{"gain_aug_db": 10, "arch": "mobilenet_v2", "drop_path": 0.2, "beta1": 0.9, "max_precond_dim": 1536, "adamw_lr_other_params": 0.00085, "batch_size": 128, "warmup_steps": 80}
Rows from block 5 of a small sound classifier, named by matrix and row number. Rows with one number belong to one channel. Each number is 128 + 32 x the weight over its row's rms, rounded and kept within 0 to 255. All counts start at 0. Numbers have three digits each. After the name is the row's rms in percent of the matrix's.
Before each channel's rows are labels from the 100 clips, of 14976, where the channel reaches its highest value: "top examples" is what is common among them. Only what is clearly more common there than usual is listed. The data: acted Russian speech (Dusha). In brackets: how many of the 100.
# convs0: expand pointwise conv (model.blocks.5.convs.0.weight, 768x192x1), inputs 0-191
# convs1: depthwise width-5 conv (model.blocks.5.convs.1.weight, 768x1x5, trained with AdamW), a 5 kernel
# convs2: project pointwise conv (model.blocks.5.convs.2.weight, 192x768x1, transposed), outputs 0-191

top examples: emotion: angry (38)
convs0.449 098:143095182146151153071101130176083094147132103165089128161179157163128150101124127104137116110110109100192165101117160137127118066102155177118107158122136140144165167115083128100167131177097139148138100124148077140134052120143092098134098113121152177103124170070019114145129189160155087139116089103101131135097144160051168137134138167043111137131166123111130091114149170113112122115121153145164174149090150163121080165120077153132158160117110075139152096133179128141116159108148148088170157133194153154133128116093191144119096179137147111144097142104143128184083201172067163179
convs1.449 091:154151083137171
convs2.449 093:121114100118136134222188087100101128149171100097131172081079108074111117157115131083156127163081183148117153170171109131145147104078081187129161128122101108132144153165140127122133115149162091140109125098092151126111132169073120118180170170103165120090147096138135122101123134116204198107115175120098157132144113140178180127113083163154179098130170117132152134139172144104180102154120140114103109126157117117132080076066100098138089227169166134131180105166155221135091135161118107126188102078171115201141147093124096133123168161158166158143127111160106101113142124145179128122

top examples: emotion: neutral (65)
convs0.718 106:162142139090160147165134101095132134075175121150143190094137124170134111108129095142100158123123117098123175191103084088105098086175144138106124175156158180107160161103116148179141176093086182176121092104161176145112190203159127140151122135114107106176073163164089121104162090095118130146142126117183122179089173131099123171095139164170157131144147132119165136161130194146113143161141074088162099169179099163125155123156185198158089104081106127100077158141186093128131154113099117149083083076099125106156114168077114115099090153127131143101128065156182135164123071083121153118
convs1.718 093:174137116097085
convs2.718 121:138132089134119078172130144089139139121116122123177057068109112082135123104120117102122136114120137112112125061107117109090095104171152156122124161125097081144115192123086123135064071118140109135102101137131094152193135208108124097202158144129102121139157141146106124146113119092160130089098122146110149146112137151146152165118064183109096172129168116089167164141133127100059087081063116185138130085168115131125121083169120126137192149156097147134133209131111185075109064126166147085153089079197121152190115154159153112135129112052114134149141111106134228161094149115121148121

top examples: emotion: angry (48)
convs0.271 107:116160097151099139133107234144145114127053126176125162164148136131139149137150122119105126150163153078184100104124125127087114136255120108162147120150072125100089105113141106140129150184178172132086128160116180172125119126077145126147124153091113124127158159115079059164120125182136144158152141119111125155199087132089146115109096117106181137087137127128113137107128090134077135126115129129165101153099102197136136128129141115226163142047162184130075102135142199112148084123145125084152078133168146152177139128141169118139077161119148131070144113123047152117117117142141114091
convs1.271 107:074142093111150
convs2.271 094:139094140120126125140136144110140151096132145107118112140140159104107104141097139234140126136149142116125104107115115112159129085177109084101149110173109077189200190111100146124116188154130089143105121151110103096141176139156115141174110198096173160128193125147158080132122164105120121123182154073135104136134134151072092144134175086142092089171114101129092100121124118172158085123152120122148174130092165101088087135161135132100106139018145124092093113099090161176140131120109119122155175146148098117066126207104066100161082062047108146165180075117167173141114169148135141130

top examples: emotion: angry (43)
convs0.204 099:168112087146137092120100111167081113128183162134124071190220106148112143176135143147156092111116090130114116131147175100149040155116120210112119101137124080142132096101154101067084103128111129126135073162120139084198122173150076144127078160122149151141079129133170133109138140126149099133139139119097133135095085113091150132144118104131138167101134205159149114110087177165134123155105124182162161144114166177090144102157141119140111115227140177099122129179099151064080093121090143149096169161137163118114117151191131140059143097090057164151114125163138111181105153131114179127
convs1.204 105:074109138144090
convs2.204 087:175138162176142147152084107186130130113143126156130102142156138109031116183121083083138096079120124111157153100123192113187128176173124174062074164126146077105131148146083137122124082094089146112141160119094128080141170098122096144126138080087125128079147187095197127208164113144138070118108101166124173094070099150144109137111125031105094162166123149075108167121091105126101161121164147143142136115146138142060170119155082134107144118121153147107177159157157140094158107205129144099103096138165148130128190120107145120142122091153084147117121114091129139191138169118088141113

top examples: emotion: neutral (62)
convs0.663 097:097193125059104109084138122156060150119167058158126109115093113092186122109127057156147157132096059087110118153081153138060060079082165157094173186053130071131143129085102121141108185184160120148111129153104088154119074117167137100118132075120107108123111127126096168163100126152081111187182103184150125152137167127100072118139151119164142113140136139165076144147112080070131132064088127152146105114114164124136128151134152132149108119155099113134126098105147142155111152185094108161094156162080132078088148119131117127137123160144156072122184084138104142104120171064130111146
convs1.663 088:087164148100098
convs2.663 105:160170112068138172122137148087129184060114127119084152118083106160055184117160140173163134129140161147113094125069168126115188067065137109110083152138024080086166150137132065160129148171132093109099134150108122134127100128186139126063136072105140134121132156096169046136135180135157138065155158156192125128140097135142132129165139112098112120140094157062150112109092141113107185130124067139096096121112155099095158076156115113136115146192171118112124129165112148136122134120148158120166145121130143100136152101136084172158113160063093147096115122123179113105168120131084055117

top examples: emotion: neutral (62)
convs0.587 101:162162135181078047127097111118097173160120127156104106159130056099120118152134134109147109127112093143119123124097094110133110141117140181086111148090122209116084122096115098190112186091114200150141132157108150131067132144184128065171125197114118119128154115157116189103150171093086140116081104147165094169133183104124143132135054147123161134080190193112123153162128131107068093119172138151149154170129132136149162077124128159166138141086158098111178153077122149108131107176119186108157078138132148120106129157091105160154133061116169125092156165100076135130191098111167163163
convs1.587 085:175125084109102
convs2.587 102:062145093172142133114098130170143183180169120107105108170080114159153108149112135077121156143133145114075141132143192145099164158154123190135150163098121132094090067079116134146105143063125164208154165131178034120139126096099106134043119124131163110127076074165144130147139093165125127138043147204061151117167128091130121182146104094141167134137157129146134125109123115090154149147141166176148129097124196126160124076106091114108139155147182164112090145135161127117111201108176128137120184115086151131110107175143101143168134138069154112157173083148125117110118102166127128114

top examples: emotion: angry (48)
convs0.341 093:161092100074114200104139124107101189093138096161098080086131137126109085100128161135070170100105091107122158148153103075139123071162114141124135119097108215148098167096130133141123104092164117137168142110178145081097095126136119143145148162095074171172120086159127107221129171066055195118124131156138144172133175166129160075110149141104109096091114168088171082161145112147143128095167147112126110094175127095129105119120126120147117109155191123142133132098157123152100120028144117087089100130180119131113129113110116126061105082149131074140166109173086109145080137100101174082
convs1.341 103:161122126104070
convs2.341 095:142097119172123156150118198137222104122145133180129132142106135152120092109098100114096092151049118132154144112040119151100118104135170160168109151127061089106130112114096127134094130152136121163142144118125142091139149130140119140116155122104136084131160134115111177074072110139107170113140138103069128190112149122131063138117151159143115116162119181164102105105155129218136077192093137087140141117178105122140109114218141097117076152127117120163119186139129145154112119137184144106076144128208210164150077092181140116125144084062131114180101109080115051129117158118114127104

top examples: emotion: angry (42)
convs0.349 104:090117131175086174098198118167063139104141088101127091108138120127106083113109094132161140137115121000116072140151163227104158114134095062121130135144118095135133151109109165121145094096187137125134157161073107174096065155163187104146138128150067114147079081164199139117139123118154100164174068166123138114128118128147160126078087095096089117075136163111117121165069113156146158154157081095075145094091148115104113116129135103158137139177119102104141134141129095121130133175122105124103107155142162096174193154126079149147125132112097162166106108137160087142142120130100188119
convs1.349 088:113083128168164
convs2.349 092:138097108146153157102098132144133119119093153142150181135124108129081199166108179164146129102177091183162093102127118135136152059113186058139108120144165077149103175120150106216178140147107103094134086176162123109068101096093101106109152061165164152137141139156085116086152085128141151116073092111112191183096110106109137131128156115126124055094178169140101119196089124097172122121096164156132144080099121134131171147150128148094094155149154069089076151044149139136124149140151141150119127124141130154138087188055156149189066109099142127127120089124120144126091171130118154142

top examples: emotion: positive (39)
convs0.44 100:098150091114107139150129147090174205103050125102081098110232106173069104148120120124218102141164099139156153102102131131121093135081111145135098117132161159149095150130137150125134135120179139084093105138174172090074138122120139149108052095099099134181126137118114141095157176122107140174134108129111090098151117129114099212113105172163178100128147109146111090121147081121115072167130102129110130136077111117150106178071108154166094087117066163143166112102169104124117138154102136173077074101125099100143102086079172093186112157128175126101133110090144126120140125127091033127
convs1.44 089:156137107133066
convs2.44 095:130135189057044128150123166136203115111143142089055128116104180138131109188061136147117152196138120121145126157100091103193092060174098180156130098159157097157038145129107113118183123134132105115111152088161165135122162134164135165091131075124142097122131161141120189146161146130108181090106122126146124143152130098098078159102134135170097124092149120047089136095135098108157160127131157156111098073133123093134119129146099059128163129127169121148135117149099156151148134117156104079119122140124201110129058130172107185103175161097109112161185133099111184124150072161140136126

top examples: emotion: positive (42)
convs0.206 099:156156108165178148084155164115081125167086111137071123113175156119103144107091139172123104124156129109106120068108129132109144123113150124195144101051124146175108082141096074130111186132145152083133137130078067141127123124164102084149143102097086165149158086180106089104167174152124132142111122077179188201107171131155128094136130111125148134140090114171154115092138080106149096166163197116109111095143100125117118194142155032143019111117115161076165152115142153096148096156118184101120131097088133147161116109106120114105178120129123164094131027110127124158136087125108125140
convs1.206 109:069132093124148
convs2.206 089:097150122100204101087121100146115077104107145157152106118149134085157095150105174152093151118160063130148181097086126092102141126143139154104135113098093138185154132119155105092158135150122203128168192062121139111150150108083095074174127091108152167119113107128094100101099065138115173130136125102112148150156095091114120144117190132112107189126077120085144110186079143116121098144105107113083145131100177106093089143065092171105190140144063133157107128157181145114118113077092168146119122078112132074129145133110055083129130167141095136102117073071077062138158145136149192180

top examples: emotion: neutral (64)
convs0.492 088:143120116164094115130151153114063146119123153091096165138122104143118108161139146116161090091147125134213108124201042126115162112114136176211164074104065129104160107077085099083152144113117130187154106118127115087131136110142099134080145163087133151167120143128093123113158099114121106122104151113146121107126181101160133071124122128154102110146127127082148212114062154133092115125119092101134111147185109137165102052085136037071131148093106173190142101139134111150151154082147136082197169140099130059113114178125125149125129098096098122090068139147142144084081126073087133110
convs1.492 092:126178153106090
convs2.492 092:056082136118168134157161060084155102140107129100160088130093142107153165168131157166106073068159121188153130120112113165133113150114172070141135127164141137140168147137146127098167158184086108087110130156187112073097134111136147176087094123097155074095114123087165172167128061144160119127147135132139143150157114137049055158148087124118106137053098112143071145185170077185085134116112065103108147135170154051130132125151140143143123084150075079087093135161160175128131102140128142094112180197124176121136109118158137055107127144119136112114103120092154134143148107139161155147

top examples: emotion: angry (57)
convs0.689 090:148222127085139084129107126154114127133072140121155186131118159115139116088142074116094154089094110163154146171124144117120149148158113160134179132108166105179123141126187154049099107136091112107107122135108110126152113119095143141141110100121126111162141090099101069135143153182098119154145104161104103067185111161067071089156119084106077113119089084158120112078141135197064137073111158143139116040116110196146155103095121119150115160145113066148037161172116126163153078120120086104136152093143120136112123179132103097145103084110110099130138135124034136084109131129178173096
convs1.689 123:065113126144101
convs2.689 091:142072179176144111067146084108147181126131180159154094088136165144105112151145107169070133112122131172174128108073125134160168107148129140142144086105122163019138173091079079142149153188101167127118158092145134128107081113184125144164057160094175094143102136159046118165166154130139105153154172196119098093099111135149064139173077129086098104083111144118145148108155163097112122087130119107047076098129107131109127136130121134156115089101139180128205105053131167131143131134098124122163170177117093099175095151121101150142139149157119102138113121080132145142152157151122123160

top examples: emotion: positive (39)
convs0.38 096:141146111090182195146120085148098144172119099192135132126145133134171133192096144117158102158181127133112174194147128124140098127097079131171160106143095139121106071137131101111125149088142133100133075171080122155164164111145191129088149190101100150129108186098129136166158172181100116154155154150188147135143091132180101129133124138134130139128112104124125064108164118126047089098125070093109166188131089106170159114103151154159116106152144131136122170159134122100162067104171157110136061155137072074123103123077097130143047119121110142185084139133162109069163114219140154138
convs1.38 119:131147126101065
convs2.38 097:126141166110122039110117135104136156116120186122096129136176137129168099125100198124139139144092083136166141139192115113150087147114123081108102143059097170118133126101051102178145163155104159178157113060161133066101142102109207077116162127116114113117131072137077102174148114137120084128178135190119096166173143142101170091104129121106126166181153167089088075155190133143138164152117129122154134101107130134179147117121085159153134081078058149119123016111146174121132119141062140145064124111124110154105119142165092078167125140141094113138109150112168118167123119148108134119

top examples: emotion: neutral (64)
convs0.481 093:058086083126088148164172159117171104150124166127099161169084141167116143135075132120111143144129143098106097162137149119079129098127140107175120121130148124048147141130152125137099156090178113158090146136153102149097138141089135118112182069105143082081111107151073121118190085072090153034116103087106075105208188066079167093130176138186140082095138095168133142150108122138134148118180109119147132084112125089070160086116124166174186111119114158158094147153110119084135194183134166125108133152125093166129135155124078134138081099120089150114158149124116192121093102126104171155
convs1.481 090:084135156150084
convs2.481 103:103088158096204126161154095061142153141101161103107126119163174089170153173114134133060136109159137098149150106172133119100111101188101102161181124141120140155109080182122090092110179137100162175115161082134097134125091121106153105130121056126135150137146135078122133144109058108110159149078151071119180118095215135065117146134191141126148139167183091118145166126172110116166111107113088111126102152111116088132135130100123094133140077146126160091147077140133139146118086202133112088197137179115151154154096114118142125127166168154138171117121226042115135120164115123134074152

top examples: emotion: angry (39)
convs0.517 099:170086076148137131184090112160145105172143122116139091118145107134143117151178144096125177148123177121189065090108142123184096118146161126155129122141165160132115098104197116084160107068074130124113180100066099094150126097094137137158175095154127125091139091075142052096141202132130112141143166169124114114123161158085142150096158163159139127126115098187116133126240101105130081102181144143101130183116149104105140134126139183156134086109150077109156154115119114134125155166135136151094122219081096137144033157129121143121092184121125129169109144108148154181131135089128068152
convs1.517 110:088089128085141
convs2.517 106:101153121134087135136123075162116131099124097145113098096097130158127121137124158127146134163126086151059107187151179111171086115112111130144108133083101113066160115152118156091113101182182104117097099196207133167148154134146127086053098087133141110185068142179199046104103106134145161130087116130110099112158105154153218120143144119136092110105131087068162094132143123167161123150146106131127114188125145151096074142177127155150065171094130160186161142170150112176124150156125135091134166146109099135081101113158124123094108044179176143143134139152143124118068136073127088130

top examples: emotion: angry (56)
convs0.438 104:115086127097160189196117175081158062127141148114097154146110138113106131109152100100120125130172200145134120135112142072130135191145130112166114119140093163098111139136115088147143074180101096143149080129082187080125096092139104135160094176113131119179149190135123130092212157139093095136080148178086156165130135128104189126132156098194162160120117156110156059110125099169160121132095123163111147151131097134081164126146169115123129084136105175110080129159125137145132163112136092107132097128177103196091101121094226141126153177071153092131096077189119152099132114131160064107
convs1.438 089:122158087177119
convs2.438 103:128113153146145153179150102113092087189125082175113097109142090098134144072186107108127180113089093146173091105051078184164122141103105133184095136147106132173122114081120153097091119101158155090216226127096100113136180057161136083086140151094112122133089156124109121116157094134159105098135123144067167118171121140111131124150107187145111175140123158179043123146114177110153108173157109169122117156089139084165168100103151076180175161118111135164105083152140114140151130187153164111112137098133130087152103125101100158210155149128094121113097139132128114158100103142146115128

top examples: emotion: angry (40)
convs0.36 106:155186130046092125082135119064078122146156085123104142073090097178097114138097061161145119086164113066135106077111086105177135166114139160122159111097136092192102120127119090124119031107176140105178055150142128141115117096114076130148188128116120116121144138072148099108121137097158083143199125111145141152098112150109100175172071141098103130138112142117097151148151113122149150137065122079156197140169140125158169117094101121113056127124117060145138104134128107092067120194127112086159116104103125112120185057112117162179114147096144128107179104097125129149122115150134133095
convs1.36 092:090105139181142
convs2.36 104:108103122145165096142086111087132134128119106119136137179151121101175094047115166098104142109176147154127149141138131108104085110143147175133077118133107105092088157039136119205148115151165147109137125151135141092096140101097150086176089184091169117147140093176163056113100066177103123112138128117113050166065149160129094141133111091135102182134167116145120070168134118181125102142173099110150147129134157106109155124147126170092179101099073205059123090091082103094174102156107117139098171100139158119108044152133152125165131138132078164122129135090171089116185141098093131165

top examples: emotion: neutral (61)
convs0.636 097:107166190129110131121099097072145168099117152137205143159133116139185149121123073161135154151118126054177152044146098154154155133092127161183170126158119094094154149103117138108158089173139152123121162075125183079136103131114083085140137106118172109098117158101139089234122118072148093130135151115161149093090149151144145146136158105132125101109126097138132122103130115132135099159052169157148089119150133129118212107146138063118153102158138096175114165125107145080118149065101134151141206108139109111147161098072058121118119121136199106144112073112181111149192128166125086107
convs1.636 100:073142153131092
convs2.636 089:160129144131160151073087110137175095122137175099105088163176074148159114148141104068135136118100173078140058129175154135104204196167118094151188139147067122132108091157118079089178148185153093117125078149164157096125130128159144096109122126180117112148135088079126087131127143199139142163139145172142156164137049164142154137122123148136130135077129121132078114117107155157136143106197149127164132041052145195164145154135143217092179133167117071160114182129130116118160135136101137118144164127098123120095117181126146170147157162122156136162145142132126122161094111157131074122

top examples: emotion: neutral (60)
convs0.43 090:172110099119195140118121114118184186119171091158153144109128126125108215184132098148120161173141165130185117124135119105137149139150189107080130147138151160148147139207080157148098166057091115136125119143125101098148130154149109054104110094116118151034090090151041190176096070043132171165101104128140178147110130145107113088192149133157141088081106100125101173156182096114121150090117139147122128127137079125148174154129133122125139119190117108117078067157131094098142123089128151154152127096110110162137165150110132123103129099173180093119163158094129147086155128125142085102
convs1.43 120:061123129151132
convs2.43 086:115163119157144123148117113184126139160132145126143157141062166067120122151112150145111144158143093168185135045109071146147176138116107132086182103128116103145066121136115103082108109090145192103084079088124123112103086172121156203089104157116167103115099120068146133079162090138082131139101198202155107154161127106138195161129160131106119160086110124099165123159133165136141182156145126092130159115178100148156166200079129098109108159151152125160154116107144139116193140128105166119164080084109114070140174124079126128170179133101128095105134095089130119168090048093153158154

top examples: emotion: neutral (60)
convs0.233 091:101181105198145118076106095133127175181115133172134141159115124105106135174101159111135193084056192118151147125130088096100153063160154117123134171179133157138074173147130144113087143118122132135128155169099136154066124125132116123134152120149102176198092108097173224135085087192077092115182125153089168158170136107126112106141161121154140097170138157121130112160188211109155076108106139161145072188181128136084162069145159139085165110098109165190129103094139114176145122135157108155126100144069134127112133186134121157118146127145164116144148166095118101115102134113159127107
convs1.233 091:096150152152078
convs2.233 109:101132138152162148122066121108131194059097190081158135101139098106186127142116103136094133116186099124147144079134099137157169157176048180118153152075136157107112096075128070125146230163144139102163142143052139126102140091073165139078185109122098145074090143129167124146064167115111093130119173141138104148151160150124115095147158129083148071088089182117124157125123101103149158136149075082155120110132182131150160101123139110153109117183167177122100102103149151139157120153162166111105117123138128124179110138103141139094093092215070102168133110134171131159072112125141128111

top examples: emotion: neutral (61)
convs0.743 098:163082136094067109160160126116108121151153122115098100082146120130137106181060113127128075220127108159108119093145131069093145075080077127057152114141108131144104101097091094112164138201121189174133072160114110108154136102175126134101107107067176153122078127122110127170113152130102170145119154127146088143139053140139185147139162123157092155110087199142138080131102133168116051144103104106082140145138054170157083073104119121081157118109154127143095164126158143102151144174106122093123159071155125161112155133100101150127079096126125145135134169134152100128130173058116180177
convs1.743 092:174172153149134
convs2.743 082:100092123137160104157105133111115120149174059163121090141188106131156130163148098183099087160101142121128135107148141147159175143117162106093129145175119101139085161171118081170114123082141182153089179201112116119147144194138091123137130126162121163123150117098137108107064190119106130190162126176102133085158139119150174114116140139115157035109101087105156125141151093236133129125104146143128134096150101113098166173086085120138094101128098123153114156110132156129103135155132099132163135054152161163187102093075172192159164139084140163128121104043098151166154157080073092132

top examples: emotion: angry (48)
convs0.232 086:082103124102158187149141110059122116160124172128122172154132175145174118140141140116139145121176178137101150135123127130123091122114104175123115102123081153129157163163146108116110139040114096115115108137177149079145154096163144148166101118177161121173164151139133136123158176142150157147161131074111102123145141107076086098108121149086145116132193159141078097132139140131195181148168152158163154154136145087180125145108201014118142158089137145212125103140089196121071156119060111125125065168155153172130158121122100115118187149140081128158117075082125118170101149056120109147
convs1.232 087:162104086167141
convs2.232 086:151130106079165038117164134137129131142096081142072097038081145148151126147060085185132138121069194112185137137129148107150143111112115091108147138072109161132116131161144115130120061130142066092164108108096107148092147145151102113116127092119134089026111122109139154184138131129116125122108163155029157134157079093148134087112121126118119080080136164202068171134172135173085131089163136155113089150131117128113137121152096123079089127117096161198128157138173173115156133152139112119132148083086092071087115165141136100156167129147147134115120149177157118174122082144112092124

top examples: emotion: neutral (70)
convs0.40 102:111119106082159115140148054124120119166146166094073086124115086151167173126133063099121115131124119128101141100079130040068184078059088112172115088103133117162113118060165085157142142083161148209128124165166129122114198170112131142186093143138135133123135119122079151166107148139100109150126174140131074152129133147065079152127136082141143122072154129106123121154113139141098112094149133132112099156127153167092109169122113096125132200120147131135197129113099164108159108100213150147077118141118099129124146155189151182129128073223096130130132128130095105171075112114133094160
convs1.40 088:140170149126075
convs2.40 090:154169184135143154093083060171179128097120105188170120137147163135117088114158072133078165148158110174132135118114075142104119080160143127155121115095095159154141137116151133154177100104124144108101148184145092185128131137149169093145050115146095111113137086111103167124098172127094115197168110117190161041129138110141146062129138144125104094059092146156122146116116052169131158135117103142137151127108152163119150170150093182127079089190087139198103141116164152150144147053190162095146171135102134206146140121146092088146140152111103139128097129134107172108065119112139153118

top examples: emotion: angry (58)
convs0.267 101:117104106116076105120115125123121084104107096099133117108120097165113106088126130078092069143172089175136164087100099124147128092126098138151102130139064115104090128123150159137108119083082123166103141141185078090132093142134076093097147122102138061138174098117109108127157086064139191126115184114137119096125150154184094196123084164146114105109186121062107125228121114207140116137141160130075161102099151141137122104181159155103122176144159150134100191094184125163078133119088096140152109170144167090047176138120136142121141155118207082128135093120124134098147157073164159127
convs1.267 089:091167153090116
convs2.267 109:126117042147162118144176140130186114119161107106098083101072147173099085104125094153156102166128129128091073119131091192176092141102154098120175177120073131135068163067149153131145138131119141124109164154120096172124120155164151131147162072160104139162130098088124163143131118154197065150140140137144093128150078113175151086093132089167151142121127147124135192094148149192130055128141120150154185177124175142094139068142128134072094138146067208099145188084128113087126176113130092079132154096132099098118106112154140168131134094094141158134145163171211116089125144147105125144

top examples: emotion: positive (52)
convs0.690 085:098094143115119061145128173148088141100086078148137151108115112150114112128145131145121165117153146088135161097155084047134122125119123163114161133188100171138135111097166107164122132154127150090147066170117067100171140145094167160128126136096138118131100133155083135120112138087095058116134150066129180186171173145102154176058123160051134184073089102118128077059134104037137129157121129109151096097136140144086167136099088178134103138115116116115182142142090067058156052097160136100116141147121117161169115115118113120086151115170136075166142120188110141095105131187114127163
convs1.690 088:093115088158094
convs2.690 092:135156083041159142145141123157134129116151126118113122070121166174079116150145072103135092214136109162137158124109149073054147120136169186142048134107146109130137117153135173053087082127120128185122153095137101189107143110070116100135138141152121171145100131153169145122149063113147140111125143053108108131154151136070107080171152206126153087181149123111116120159135076144104124155135124115078185092111135120142164152106160177105153139202137099198119108106136175160192148158116092071212147103161130088139124133149138120142119141170123159169140159140124126146155116106148137102